Weights of a small image denoising autoencoder: 8.65M parameters, batches of 64.
Rows from block 9 of the encoder, named by matrix and row number. Rows with one number belong to one channel. Each number is 128 + 32 x the weight over the matrix's rms, rounded and kept within 0 to 255. All counts start at 0. Numbers have three digits each.
# convs0: first 3x3 conv, stride 2 (encoder.blocks.9.convs.0.weight, 208x144x3x3), inputs 114-119, a 3x3 kernel for each
# convs1: second 3x3 conv (encoder.blocks.9.convs.1.weight, 208x208x3x3, transposed), outputs 114-119, a 3x3 kernel for each
convs0.7:179147136099048106172124151111119093109136124128139125105107131146108137099082093114126111133134127127129116146133110115103134145108143131130131134134147150139150
convs1.7:112143151117148160107152137140132123146129134119148139136122125145140144143117135112116107118116116113117106143126130126152169136119130119123107131126086149174117
convs0.8:097078144173097123126137148140077177072255000116074229152091121175071208102076100155119135094210020145103175112118136141131066152105144128129116123115091126141104
convs1.8:135163144114073108144177145138141158105143165149171195148145150175042146130103141133170151112055106125137130121109141118255197117109126133036160188000134133066162
convs0.9:095104109116188154112126110128148121122142124127183105126085093164082160157090131119106088151093098121130085075124080132168141148179121133142112145166106126119085
convs1.9:110100124093070100081089128159148118126190087134186132101095124132078137123054093112109111107126112118132117107140147102045153089106141154155124174106199149161147
convs0.10:117111101086105103143100108107093125124153116110145141102115100108099167109092121113122134136140138107143127093107101087106125129127129150147137173218181122125149
convs1.10:090142144078133143084145163126106117125094067133143113130113122112154137111074147115114117117118113125129117131127130136128119117139123131119105144095122142128123
convs0.11:142088145098093164098157035130065124098147098127253091156118144153051159118104145137129123132188143106140146122115159136184173141092128116135126136169120148130100
convs1.11:120103108058033131135131129102103123137220169142107157111097117076058095130200159124140116102128108146119148137105143146043159112124114102062135051000147154099131
convs0.12:158136150113132095078192040135186176170156086198031255122121159123110139103139110121149132083116113095114155165176150096153125112196121127138122139137126119124104
convs1.12:112119134099025129135248099120119140167178180140221150137123120101000086152146154124097088073028078135108123150133184119138113132093124153091123120000100143152142
convs0.13:136180097107102115099126094133109157108114065100095229121135126123146106135107045117156128123134137108127142108102088101147130115144134154156155102099149068078134
convs1.13:161188144160255137140179110111123117148135147140158105116122160127153129130109151032086087033154102027079119187169140152105122176165160125112104119081132144103132
convs0.14:120111118093071101099127119154162094079045134105091149101159159102146109111102161130146130134083157132112081141128141138156175100114098141136140115107137123155133
convs1.14:141156140144204148155151106141111094160189127136157105145142144145074143157172151131128116088134098083077075138140143127151156173140176140123122129170168131169136
convs0.15:130125127147116145150106143128102098130197126151149146063093106122145128112137098131133108140154124157135144120111118152078146181135167132131135147159223131120159
convs1.15:081102102043098079073099120108095100060000052131083092135099123160220167125092160126125129104109108131129131144165156170222164133162113122132132119133107127136107
convs0.16:101113093133144143116094151132161149111125077146216150115106129088094135094126115115141168130172114157195182108135116112121111127126165128123126110122110113113146
convs1.16:143091146145174172121117148110080109088157121081098121132130132149208118109110122086106095070124084050098077141154146139199142178173176150133151132165134130151145
convs0.17:157171114081219083134141079172179111169024175116133075129146133105150118123146097083127134165090180083206105124178151131202174142160088122137137125139122106129131
convs1.17:060121138050068099058093117115131149179216186117099157116110106093086049097149130129082136140176159132061126130144114142009051144125119109147126108176133108140109
convs0.18:108166160146109103129096177134147124107137189136114181139148128123194114121186030097132174113117109151077177078138147173100145181089234135133131123115126130090149
convs1.18:171130121130109108160118118139151095100000062157090126134079134183255170122137139132107132117109097154116124107187114135172150122186134136104137092000107144078176
convs0.19:123124082098185147132074094151130132116055120130141143130148136099123087155147072124073134166075205124131124100136092141129185132147102134129125114104125100015059
convs1.19:146129123147171173128151147090091094105114125080127100145139134143209109151075128085062088093132092086057069127126132130108146143130158146143144148097109131109138
convs0.20:088147116139156149114142101155163161089054074132149152100102120084049043130110115149134157133100135133139162119157126142163141131182113133140137117098118115100109
convs1.20:125149148127151144112158139126137138117124150103146125143137135144155121142119141118122111124128117121121106108110110099078090114108117129117135140126128137134135
convs0.21:116139141155103173125102220099190083131106108087184136099143126147160112147132161155147115138074112143168100157118142158088188142155162137127136138105135130118133
convs1.21:187133123215152099174084113140114093093036104118081063118120135172218162132111135078098075093034071081072071140156168145229190157170182117164144204244177145149153
convs0.22:086089126148122123103150117124114149095174014095255120089090105096110132121058121127167174177123177126169159143132164184106187139154127126126131135144133123140143
convs1.22:104140137088132106088121119119124119112124105117100110159128133134114136136131155122120112120114104126122112117118134134148114115129120118110131123073172123121115
convs0.23:139146144152130129144157149141111144130123106116124106118117093147139120138147170142135142119121148143145158130134149127125111129122151137124132102084081143140142
convs1.23:109127134101104102105110105125127139120150148103099140128104123081050110117150114153145159141134144151142148117118116123118123135125127119117130106104102119110123
convs0.24:151169138079133044150144131116107133163085146132167150147135098142198077116209064100122119123099121101171130087145133108097180080138139119127125123135125129133122
convs1.24:108123117089110133117091148121137111156114065135098125112101127088166144096084126101092113112085144124111112159158133118078123153163137113124114145044141111116144
convs0.25:127137140133097072162154215143155169132116095143082231128139137126165074125087161124166174132075086134144098134132152122101099084179066139139134122059119105134136
convs1.25:115177134143190122079134129128162154070077109119176102122110126143052149106044113132150117155059122147117122128135138136226131160167152139116082236190128133122124
convs0.26:105108096111113103101125092105129133129144114130158114139147120146165151161142146120115128172146128124149133087114122136119151124129125194181174201187167214215209
convs1.26:058112162038097154049105166132115099119114039125123088117127145099085166103095153120118113116118104113114109116128130122150136102133131097086090103072114117098116
convs0.27:136155133123134147135179160161147133089118123124157112075098128098105147098090125107138132127106165137140134125160109129119109131160129103107114098116125120124133
convs1.27:101128108094090078096102096110113122076048104087091110130108116124117104132108097144130145132127132140133147130136133133113122130125119121125126118115118117115112
convs0.28:082089094109144124119132121094092084089158121125222146099043090096078128103142148081107106109159130119136110103129109134128148124127155142159143144162147164161153
convs1.28:135101116137094120144098149102083076079081079109079094129133134142142127130134127126122122119109107117113109138138145139200174154189165127116119118095111125113123
convs0.29:178151137134039101132211148185151129133151129124138123112168149154101133103094254142179145101100116128126085147136133103141155074149081140136139118107093122163063
convs1.29:129153173085062124074109151110137151126160138114114158127088126128000099098159145139144116136073157148138156124122152151229154137184103128099094130090120140095140
convs0.30:158169157143169143128108085129132167123133129070118129123154125098156105116195105148162183126172166119152137164159161156105158138109122139130125142131117132112110
convs1.30:123101140146096161119108173124084107112141049117128094129121138142105174118071146134127144135155144122141149117132130135103165111102131096103080132080132106068111
convs0.31:136111152155122156148105146086122103143174162129143154104073106141108110114104098153115125153170169161147154124112138140143167151140152124133137156166172142147147
convs1.31:123098102115100104123098105111087089094092086120121104132138138152171137153157140131130127128140129119117117140153149149203175143184154129133130136149122129137146
convs0.32:128176143112126084150150178088079107148135111114116165084099078111167142098084075129109134169119133136118137093118121098131126162111141125118116143138135113105136
convs1.32:127136124132132137131140134122125118133100095120125108135109110141135140139121148110120116125120128127130125132117119124161107123118114125098121137081117133101133
convs0.33:103163131115131098110096223094221188156006093115191214143146131105242081153132110114166194189042133109185102101138156147079179123136103136129118130092131111118160
convs1.33:116144104161255090098096107130155116112144059103148081120120134169190154109080139138130131135144130125103104138164128110165099151130182145178153215206214140084164
convs0.34:131074088117123192083096048103061072131182155115177093109150115114115096159136176137092088153143207146087117163099120162075143115115119101103103149192209142121082
convs1.34:138117121105097115134122134111072103125028158093084134136145140124102096176140123117120105109105118119140131119101121114099142104076095126179173110190113139171141
convs0.35:112124138145159153134120141085068103153159155132119162121089119108106097116111095135140112177170163142140158114118129106136150144146159101108101145147147097096109
convs1.35:149130121147126129161135130123103095121108105126142109124130129137163139138124148131138138141138139139147144128130126130147112122148116140124134140135134146143125
convs0.36:125136145115088145100153082120156119092036145124255184105113126095144121097150118131119094141114144112135091074112134148134179098095101133120113129117111120126101
convs1.36:126121131124115102132129099145135101160212079127119109135112114129111135159170136118114107129140115139130125104122138122037122100114139137105135083000147142084203
convs0.37:104110118112192179099077091143097048103220140152069130116135127115102095146212053141105095073185184193000190104093120102222155169009162131119107138150151127092137
convs1.37:148122106113116136167125176153119127149000118176101152144151134181255151151201121119119119095107098126081123102127121110072159109121098115112112100000035092131122
convs0.38:113110124096106103118135130094115114090186126127192122093046106136053130119067135127132124150127149140144124127165133138148129129170129140155152151164158155162159
convs1.38:109141151107134139098136143127121131116124126124126132136132131146122132133125136115106098110101098114103098141150158143137153131138139134131105141154128150145131
convs0.39:094063107116129144125091127085074088167232186119136118106104097140153180112136144095100094120146108105093095092101089099093103147102152089092097174186152113120102
convs1.39:097115105075084097131131141111094113122113073156149165134117135138109157143130128099108110107133128132145156102135132103164139083110093130131148138106166144129135
convs0.40:106117154131157149109114121151100092141160135123060223134115099164128114133123117162113064101086078157083078106146162088102078147133109128117109138138119126122096
convs1.40:149115135166126140149106161159179120179191041164169129118108119153073145119122113074068051071052109081086123115134171101068156143133149104126120131097131135109107
convs0.41:134090110103093101130107118069056071181160184140101132105120105133128120109097104049094067133137136088111126102095116103113116144115149129129125181172166143144133
convs1.41:095111145085087155082093148107123124126115099113104124133113119130090136116102127101116103130121130122132124145123135128141103133118122143114108149169116159126106
convs0.42:102085117140109164118100113097105093113198137137157109111112113134131170119128143115124106116182135133141106118124109162101150141134142119147154189241245143159164
convs1.42:110118117061099085087099114103046081085000045128079097118109132134168160131109135118106107087106098116099109172195186187255204134213128129147144120116125122144134
convs0.43:125111137146109115152135181102139112144157152133140116106097103151136136130083129132125132135131163136159157110121132129127129124120143120121131118136152129190191
convs1.43:124096116109132123140128104107078095103090105124094097140147134153151117133178126129127124113143121111124118143155150160249173160183166137138131134139124123131153
convs0.44:151160137152173160122091130089049129161207167113088109094110102138136119126151097109127121127172138101125142115136119119132136164127154095105073153158151140118149
convs1.44:119113121130095122147122179108096118100052074125152112152139155150166153126032151169170184161185175202233215134150133149110166122086117132144120142127143127087133
convs0.45:126089141144137112127085098119081104128255056096089204174110138198082193152184009110125100060255042141080188090157126091194056169031167128129119101145115109092146
convs1.45:134101091152042104135126109116117107154135118175143154141150134133222102094118155122143178128093104139127145120155125117174173126144134139126154141000046158127176
convs0.46:122114106109097082069068082166154173108096122113118137127162134087140099106155136134146139114149125104131127156125144130109107145105134076070090065079074080074082
convs1.46:143150149151146145142140141131126114130154132136126137138130151121083135144120110124124135139146141143146150123119118116104111131110123127095129120075111103086101
convs0.47:146121093115178127140075129127106090114111155106000129143175143157144070160204096139118134116142183136104174136146125115127111149145147118128131112108170116118149
convs1.47:113089142145085126128114163173123106149000194150112097133119101138255162159156139138084129144067125124122099131145128112110151149128143159172112166255082118143073
convs0.48:117137125179233131148102045149125154147125138137137099165129133129127080157126128155107158144096176129150173115141123159123142164163083119116101126099090098060069
convs1.48:120123163121155137113091146135129149133175069140130156126131118108113113137063116109085096099128101114024075116123112125090112111119144139162142126146120113099135
convs0.49:136133102085140128166075120103218147170023109187207194131141125090247081143162046062136158183093148125151162092134110164145183161185152131128133102080150104098173
convs1.49:110121107135249110098137096112132120132082124127144097122116125139255155126109157139100093111255096092116092117115146108020133152136171158129131118163172131170157
convs0.50:140095105110152128124131070127146124178075150151225164136128144188048205193038196101111118099130095051210098082130100116255120139221088134120120114149091096138094
convs1.50:112120110066122080074134123117134136158255209117115153111147128046015043102165155115112094103230099122085121138120164146035107126124111113092130119022177124113161
convs0.51:088100091170140136090126106099074083113208134128061073117117141130127127128163155124151150119179169176162144155160181138106118144153146126135147130152153137156161
convs1.51:126064072098041036121035051117088079086067073125080085129106120133143109143159128126114124101117097114097103155181167187230184169206170136118139116134162105154127
convs0.52:102089155143047121135113196130085230121170000119157122146109123196037250155039134119090152100210019070145122118090148163145066148099148147143141108117082121138109
convs1.52:123133148143077112102114139131155140131192112127143150124131137125131117123119131109149145121062134113146122150160141117245166107149165136116127153000100122027150
convs0.53:104132115157192158100116065177154157125092107131157126114100115066063095138101132115119156071125175109124127113133084094136126114123099127127125117112085092034032
convs1.53:111150144114134143097164141111117124090193109107141135135133132132125125130107132121118125108123100110115115114116116113096113116108115136136144137104104117126092
convs0.54:102115123137184063140070202105154078103152110177056091132101140112180132139119094118152153130118111137180207101118112113098108124110142118132132131092130128123158
convs1.54:111169149134176131096106142165134151110056135147109163138128144142130148101055079160126158158120186135142151105156085123211078137152129152206138254255121144187113
convs0.55:120137120110154115090177052132129100111169023164156160104117113139099140091104130128151131084114093129120147123136106099124099126191125113122112118145114152158094
convs1.55:125145151066078125095116153165152161168221181189136171125103091079004076089095118112094078112064124125093127126098161121079130122117109108064106099026092104115122
convs0.56:131127123084066069120113133151184158127135124140168153151156139145146136154142131146141156126132156126149143159129129132105118131122113117116127102104112118127126
convs1.56:140136125153131125148123125114117124125106139117115128125142142118123102127123084171186180192193195185204196133133141132123126141127132112108109108089097102098106
convs0.57:077086068076090083122101147125157145082084094091135140117128123115126119088117095130141150126120114139151189070093104085102146084124151154133159075116096122105129
convs1.57:189129129199184147175126124142119122170172160147128114117161163124171175111114150068112102097123117088118126140146144127133128164141155156161154156212178169187153
convs0.58:154093132118072133140116131106151084131151120129166095116088127146106171129051133111168107150134151120149114146150135130109162135155140133134128141143133142153145
convs1.58:096135146091110125073111122124125116127138107116115124141115130126059156127130148118118106117119110112111102135127140136143150126115138124128111136144145150210134
convs0.59:101110137106187062127134140122145197162130045159115167154107124147088197131115129121129160090108105093124144121159135071133137143131124135127115127129021152155114
convs1.59:111110146134086155117088133108122116145255131119128150146140121110054110088085109129087123131104145122075069132140159108123105141099152146157112137157036122091104
convs0.60:119157126158159185091115112139146139126140135115138104078097129071064104134106139083118107101111129074117099108158125118110105100157115120125125101113126095099106
convs1.60:111152133112121120105133128119113121104050144101119119134120124126148112135121126132125130125110136139136140134140139130108121123118116132128127114132120119127112
convs0.61:147140134128124160131101067174128154128127107121161122115132105132108107163166159145120116138157118109140119175134136159125115143144137147143149127113111132102098
convs1.61:125142163127105155125132167133140129124103155135149153129132117122119138111119141120113117125084116122121124134129134142090135133117113131135132119119144112125110
convs0.62:157117092092074122135123105107103084132158140119145106116113128170095153129093150114114080113167134111129084116127090088152132115123110132134136144167155157161125
convs1.62:094126148081101146073101137129119117163156129132120147122136124109044114114131110116118104123116120107117106153132150132147166134120133119138105134151101148154111
convs0.63:109108159109132102138079125129122147105034013170166255137143150111132098123142070139125104120168115144080240107093094171255182175041149134130134121125119127115141
convs1.63:118121132128255121079091110139176112095255070133122106128170123209232163144209129100128094090236078126090098126103146110045170135210162137104140171000087129119131
convs0.64:092150145082136087081140118090108119113233070123165058051097119113125221086102157114106130123152088088146115122160174116120098105169137121160128152203128141203160
convs1.64:130132134087102095121116119103104136082138095152088148120089105116011097094077130099092107076084088108085100177181196195255139162214153121105130149113150115076133
convs0.65:156095116168137162147009133129122137130144109114157104131121104110140109150138064120131140138084160133109112142100120193102166165077128109100126129126178097087155
convs1.65:111114111126217117129175131113086109124000125130095151148147161156255181148207125109097125136111113131144126106153112131111130128105118115140155107152152116122100
convs0.66:130148098120127141107158076111134060119094255128221077134132130141103041136131176146146109169042217123171092137146078154099177089176097120118137131160171151145077
convs1.66:122122122099113134149135135135129144106081160151137170109138130105034137146149149128126142097074135095111117136125127136043118113113138124177143107255151148214126
convs0.67:132160169132119091110179093158081148126182084125143194140090098135061132145123115143117124029156144142101111096105099065134111087048080146138121143136072138122098
convs1.67:168153176132066177121130171148167164147255096154150195144123129076036138089086122112115102145107094144121117110123136149110119125133096127118106146039123139104117
convs0.68:121102101138166145109138101046084079148150162074127108107115095132108099132108113070095071123127146091129089104122107104152116139169131128130128156163162141145144
convs1.68:114130141093083111096101131116122114108069090123092104133123115128135145108118122106107100107104105118118112155155168149128152137130134122122105135171132132133102
convs0.69:169123171067000061114137179103104110119133121146148144117098123169165177097088120114134109107146075126135125127144129100065076088102144123138146126135132157190170
convs1.69:098151161063155151087149123131135138116080145135072143132112115139044096112175138144136102114130143125137110143169153163250175144165131118116121107091093139157145
convs0.70:114154166099203069128084217125172160148018090115242094120118116127168166154047127132133175173089093069211119091085121144210164126153113125131138110099090108128137
convs1.70:092162111120255080059098103143167134115255100101074105123126125139153145113136115132125135135250191141153138130141116120060078155161169111160151222255228126152126
convs0.71:106118117082220088131042109117129171113212149177073195145120119118144142128140000116122168110191119149040246111126136103186075198026250133122133130159127133117178
convs1.71:117126121102194119136128131138127136100115122157108144125106120145149152127150117109076104100164078117103121122168135132139176125153153139089128109043090141140109
convs0.72:107127167110079203088083096131108189140175052173143253106093074108049195141014119140143145133133123075087160119115121131081102076101110134125136124140139114134102
convs1.72:131171117110151102104178103152168153132149139136174148130118127120038134138135164104132106115120083130124126146130144127141186133112136092084121100000134122086144
convs0.73:150112108153075183107172053130063097137247124155058137146152133113044091100205102125136126078191140180108140125143111120057109126101141126129114127125133128099122
convs1.73:123124152092000159149178155126106140131000158165154156156137133132055143154106158120127135102000095154126144114130137119214169109098104149129130073000074158111132
convs0.74:086100141147147151076076057057111102182208160100117099097077116130136133101125146076104109119122124081089094062136114084100087122099120068050082180183195114114120
convs1.74:108112092116117092200209128088059100131120097147199153124136130126159130181201150081089086073113070106144115165169149130149148105084087144179187126148130161174182
convs0.75:128172200126070060144127204179175165085147079091255145129130145131151184111062128134160169139096117102169113135153147167084131134085154145121120146129083117153164
convs1.75:120143162114231097114087117134177115084230045126109140141110124181124159125133156149166134121157108144157154114152130145213176139166166107108136105039177139109121
convs0.76:136104138078186135109090060123096160116116016065150181130144137113091151157193103134099132124217106125111198123089142097242141154071097125122116131171143112111120
convs1.76:093096112117071120110116158127116120160225164146143172140175110126196083151184139108111124108115102117091110145134172103072134107099119124108129124011130124098120
convs0.77:071087108144127172091064152090112156083166017147090160139141135136091174129122133122128136106149100103120108074161085129122089090115109125127147147133152122124155
convs1.77:156126135183206139183196155137133101107037160124168109144129129141075156150135151073068069079000070099108087149157162145168156142115162149155123179196096153156151
convs0.78:137108129078042078145129150145156133124125115151167142150149171143132155139130145143137161108122141120148149148118129121085094127121120123127129099104109133134127
convs1.78:135124123140116129139111124123126132123122128125116128115139135115089121119096084176189186201213206200215209132127140124124125137130128104105102100085089096094090
convs0.79:156147157128130136125069151132150109140138123106106162126110137151115108158161110130130109149083109150139142110110097153065127119105117135140136118116143086114138
convs1.79:121111116159147161176186148121116100136054139119151139129133132147235117107090150122133139120051110098113117128140146165123178146138160123115099136067130147148158
convs0.80:160189170133114157057136089063166080140149110083158197094124121117135103060162123098136154080098147122129098132141135102075221108116073133068064152140161110089096
convs1.80:138143079121126078142152075125107058140141088145203081121130134130192143158137165098133093098117067137213143151164155161102130129110134110136112104072126122141145
convs0.81:159140154103086083128082110158141168135134106148131164134104115154106142189143127120133135132140113126086133160137143115143108170159155122121138080070085104103121
convs1.81:112145165116139136113139146135128153125139199130149157110118111090139110110129122117118113127128116124123123130118114117102100114118105137123115135085098118129115
convs0.82:159109131181069223133157148121135117182137123104189098129139111171129134177052247130109098137063069050188043170110118203086190105255011130116128139124127122137077
convs1.82:109130138099083104077113136132136142140152148107160161110152154077010113132113173129141127119044140129143123155110154144172097136097138117132126184255192137081133
convs0.83:173137118145015153178126109120151128170060255124191141125125135142124103116153125111146103128138155110132083114136145145155160144093144140124136126098127130124156
convs1.83:104128149093165090083131127118124140088031127109115156119106121109245139120115153128115108141222095144131136124159124150054143138141129138103131022000162149111157
convs0.84:164181113110098107112205101163130127135099165188103101128181111130198078105199080161151112137115157180114130145138146147097182106126155133136157124105129180148138
convs1.84:086086142033000110066026127139136143124103111136074127130115120115040144134136117157131136153130136167135124111119116119105109133165112119090109131085041132063118
convs0.85:119125130050021062148143160129166137113122118142172159137151141160164149151142144134148146101117140125156161136120122112097103133118128109115123092097099132131141
convs1.85:135136122144145122148119119116113123121121131120109125133143145122118128120118075156168171174191180175199191134132140128129121148126130117116113113087091101099110
convs0.86:137128131130132114139145143090086101117148147125103142127097112139109121117098123124115104147167143142143113105116122103125126125146137124122121166170158146154120
convs1.86:128120119122102133133119129120099095120114084122135114121133132123113141131135136120125117123126121121129125139146143148186174140167151133128129137128122137127130
convs0.87:130122105135166145126142119113113101094097135113081140138159135127126159105134114138135141115143132151107187056115065064165119119114137088068073076065070098071066
convs1.87:144169132149141124131145121135135132154153080111106085119134120140105137132116156096118119122151146120135145114082113116107114148111148143116149105086107137117146
convs0.88:133137123137086080152147139161156122134077110145106120117143118159183069103161078140138117124069118136101160092116136113124147145100093151130145080055070122104147
convs1.88:133147163123195148116115144126138141111122166098129107142125135137071129113111118118118114101101112110108116134118119123115117144127144102104109097050074108151127
convs0.89:147131129169121201121080100113107123133122166155143199111156129107194078144141151145138105170067203117119119177128115214084202115200048100105114143106192116128132
convs1.89:097126125122151121106120111122116116107000127126106126129140137131112159182148140114143119114077125129118120117091145133129098116104110132169154154255158130141125
convs0.90:112088078093109107070079080082091133131111117122092173135102105128096111137099115105106127133131130119085141135173165114166109119133127114110130119126142118129139
convs1.90:115149148115155164102141138107121133117128167102117146134136131126128105131152118094098086102115098094101081124119136123110108132108123123116117129139120142135136
convs0.91:115096081150197115121084058085068138164203176140066189161130106114145049162210006085124177149147167132016155096128156135057102128087132122118125145139149119102158
convs1.91:123128144099147162125085148113096128118074122153115116137105116116120122126097146132102107113085088117089112126133142111108095129116116139116124097028120098124171
convs0.92:081114076093134113064132085079099079101101126112110116086071090084065081106095113078095115100102160111110144083137117103142119122127112115106109099099096113106104
convs1.92:127159141127171158123154128111134138130165168115139150146137137140110095148134115095098088101119102084100079110112122103099101135116133135128147131132122148144152
convs0.93:119134116122115095083056109098104132122123095111091142102110110092107096115082099109119129115083124084064152113149163087134113132106103111098102080057085081101133
convs1.93:115172147117229147112142131106118129124141182105134133131133124124131086140134105109112116116154123112112111119104109096095081111096111108093107097094085110109114
convs0.94:159156147108102079134095106151139128109106124124148129130153135110152107148168119127143137114137111105143139177125127127079096128130127117121124091093099106102105
convs1.94:136136139145128129138123130121122123121112119120117121122134147119089121131112094138157156164169175156175166138126127130110117140123127114095112110073103106096090
convs0.95:097103152127181117112128114114094142154220098172141147113097104107064136138116120157113128122211108149151183108088121096119014124101175115118126132133105133132118
convs1.95:130146163115076142139105145166134159100154098169096141130109115103057129141081128121126131114080112120122143119148131134172116100169107134092114107049089105087107
convs0.96:148125095100128132165162107125143129167077131129200155130091131142074149171049241137116111129080140019151102166120062126161140054203057131123129114121116109157103
convs1.96:123154152118156105091146115110157153132255207100166160126151130076000121122111120122132097116122125117115106149106183111069114148102132148150122159255203160210089
convs0.97:116160140182166152122097088172152159138099099143136138099117108075108074128133116136124156129130140130113150122121119145112139147137131118110116107051055094033066
convs1.97:114147159107143142097140143113122135094134103105139128138127116128130123137092132131119125117121117131117131108106101109088100105100108134125132123084106106127107
convs0.98:135091118123106177127103112124119097113164106135183141087079130113068180104043168083106113079140072127125117151111093141094109138109094096128117115165132103147117
convs1.98:108171115089156081083196103159128193102097143149177169124123134147155105129099117128133118112130090126158131104110106125121164125110104145141142159106109125142150
convs0.99:113122104130123075138188144134153180114123149159043221130125122094158090080143083125159143107135149171183177108129150106131123113190145125116128094111123129137135
convs1.99:153090118132130144163127131123131134137165111154124105124118158089053126103104129122129129104127137105131133107143106127159114144146127117093126117148107088105137
convs0.100:132126122122108128065060055159138161131106134126075128144115116130110072139149123133097116132126124090072089127133122123126118119112115099078118067050079076020048
convs1.100:111138140123133140114141135109118131123123177121128159129139125105099114134177116111103110111113116110119120122114121120103110123114114128108124102096119106090112
convs0.101:107136174147124109152135178077100118147144155131138187117091100122156130126106081133161121161138142160123178120119139098140135166113178108103099117102107106130156
convs1.101:149125130150149135166142126135100104129108112142124100140140135134147129140141151129133131131141139132145138122128124128195140133145132131109132133116115129137131
convs0.102:152120139114038055135083152090086157105122047098168189115127117103144155099111113104140172154120098105137157162137135181068104151070124128136154139128154123138181
convs1.102:117157163126207153112179138127119130126115130123126129139120129149188127131124117107118103120117102110116089170145143144173124156139134140108112169100123135106143
convs0.103:109086083167160177143101112135136157132126130136144134096094113064047085109064104130133128157119150126168143126089089143130147148161103113134136135137161102099115
convs1.103:100147130077153107078166125132126132102045114118140099132137129143246129129126173117131122118120120140138125105098100115028052109113104141138132141187131129120143
convs0.104:087165155113123123076112161084126067112140110128165131012074109080106132118109146082108116106113108153168134077113110091162148091154142105130159144152159125134158
convs1.104:138202094162208129156208109148122108140147118153143141132131176147156131147133129099134132114098100084111080147143136154167162153119162138134135150156136133142138
convs0.105:087121122109099127154170178128150101082015065095210181101143105121196110101124085127168108172133135149159152084079101175070159105143158139132148123118152139122138
convs1.105:131146119115182107138104115166180138086091108122070141136116123144015172128098114117147104113139116128127127110107153142061158136170138128110144086077202117161110
convs0.106:156090138133109146109166075149063101087255174142058021169135151175018141100125129159135072041250129139091130167118101060147058111048143121127129125148102136119077
convs1.106:110120125077020117116128147126112159123107179135123197117113121074000110128177140123107119110059093127115127140138127145154169111139083114099104041031063140121111
convs0.107:107114097064071073096118114108126118089101105125096165111128120115114125085116126119137135087112130124145177132138129062107099135101136114105106096089080112124105
convs1.107:137171152136182173120184120126134127139214155116140125135116133146055104125097092115130120120159135091117091105068089080072066136093131138132134167118106166162162
convs0.108:121118116118115108153197178138136126089094113094068128118154127127153153138125147133128129101132107178146151132120136088093101111116140126125121109122100155178152
convs1.108:143089125126097149151109138114101088140156128128068113135142131148090132100155126125122116091100099083077089137149146164230180188180182134134141113123138131123122
convs0.109:127137126126091093129119104151134123123113108094110085115114126153139156124145182115137106083122142110117103110130120097112134115082098139114091101070044144129103
convs1.109:118131140128134144120104136111120118131216163113136156118116120102063108114106107124113128119098122122106117119115123116103121125109132093115117115111094105159122
convs0.110:116137110164120132096128069143118163188177184105133156131146116110154028128156097126148158136085204105078163149153143168082132118109165115105127125096154126124160
convs1.110:134133102111175127149129137131152115095000117141100114148123112118034150139144152121125105117071104137143131122129139157107145118118102134139126092104131118147128
convs0.111:154121136123114106147164128068183132107074074096255057154124137125172128113063133095144168196045164067224100116123093215015141107224104118121145113106118108154120
convs1.111:119146144097179134126207089113147141121149113130154133122093143078000125111067118111107100092104107118170121160125141167108089155098144158154133091212215136219154
convs0.112:137141144128135116142160157098090105125143154135100160136102119135120136115102121137131117163172139163151132120133136107127126133145152118111108145152137142150116
convs1.112:135124122136109145147126126130107099133128089129131111126132134128109139129139139129127124131131133124137131137138135141181163137158142129127131140129121138133132
convs0.113:108136118089078067071162081104155090167138251124115124091118124139184151108126186098128101125128166119137085097161121060094106082186145121132142168152144152211122
convs1.113:081114150049069128092132139127125125142158080148101126119111109088000137108150140112110100109134124130120122137148139130142109144133120133146107106141115122146144
convs0.114:120090126095065092138129160116155131129135128120169133138159156114155159114122123115155144104121136104162145135110131115063102124112119130128131120123124130141137
convs1.114:128125121129108110130110117118123127111092118118113113139141156126113140124090095164188183195235214190222206122119125128121125139132126109104090111089089101088082
convs0.115:122133155133117137088146087096096149125204089152158196129138160125096083108142124154162139141114132134145143120108092174122236103180071117131115148150160132124121
convs1.115:138149125134127153136129131128122131139053159164163172128168144138117121175111126110149129083026124124084125147103156127223120115130127140110142179138074128076137
convs0.116:113096151129115133134103172104120134161176163110151149130135100133126126087164084105104146089185121099163145099092123114083136084121133140115140148147146148130146
convs1.116:131078107158104144162111141120123099132101105106133114124135144136130161137153162146170156151151174158195175140150152149126191126137122109120113135106140138081149
convs0.117:160117146061051054133112130125132134107117115106124122133142142118131130127129116122135151097129138089120146168123129106084082110100116104109126096109108111115120
convs1.117:137143137143133124135132131124125127122110130123118122122129156121112130124118093151174172176201190164194184126121123124106111136117119094084085097076091090072080
convs0.118:116122100155133102137104132153087151198180085134124110129156108144166091125174127171160166109206141141127141129087100123179108108065138125113142103042105115096152
convs1.118:149138123142189153155083137101101116136015123126053113140166149129208144111187131104141128177044198124120143115141146128136131118150126148140152141168101102129102
convs0.119:118139132129160126122162135108155104147095146147164174060083074093106085082131087118125143112126127119147135121114139107104144134125152111102106099098103078083073
convs1.119:179146139183175189167142138140157127162202138116118102125127124122151133120137131105122125101124132110123122118105119112107126154140149118130128132130121141165134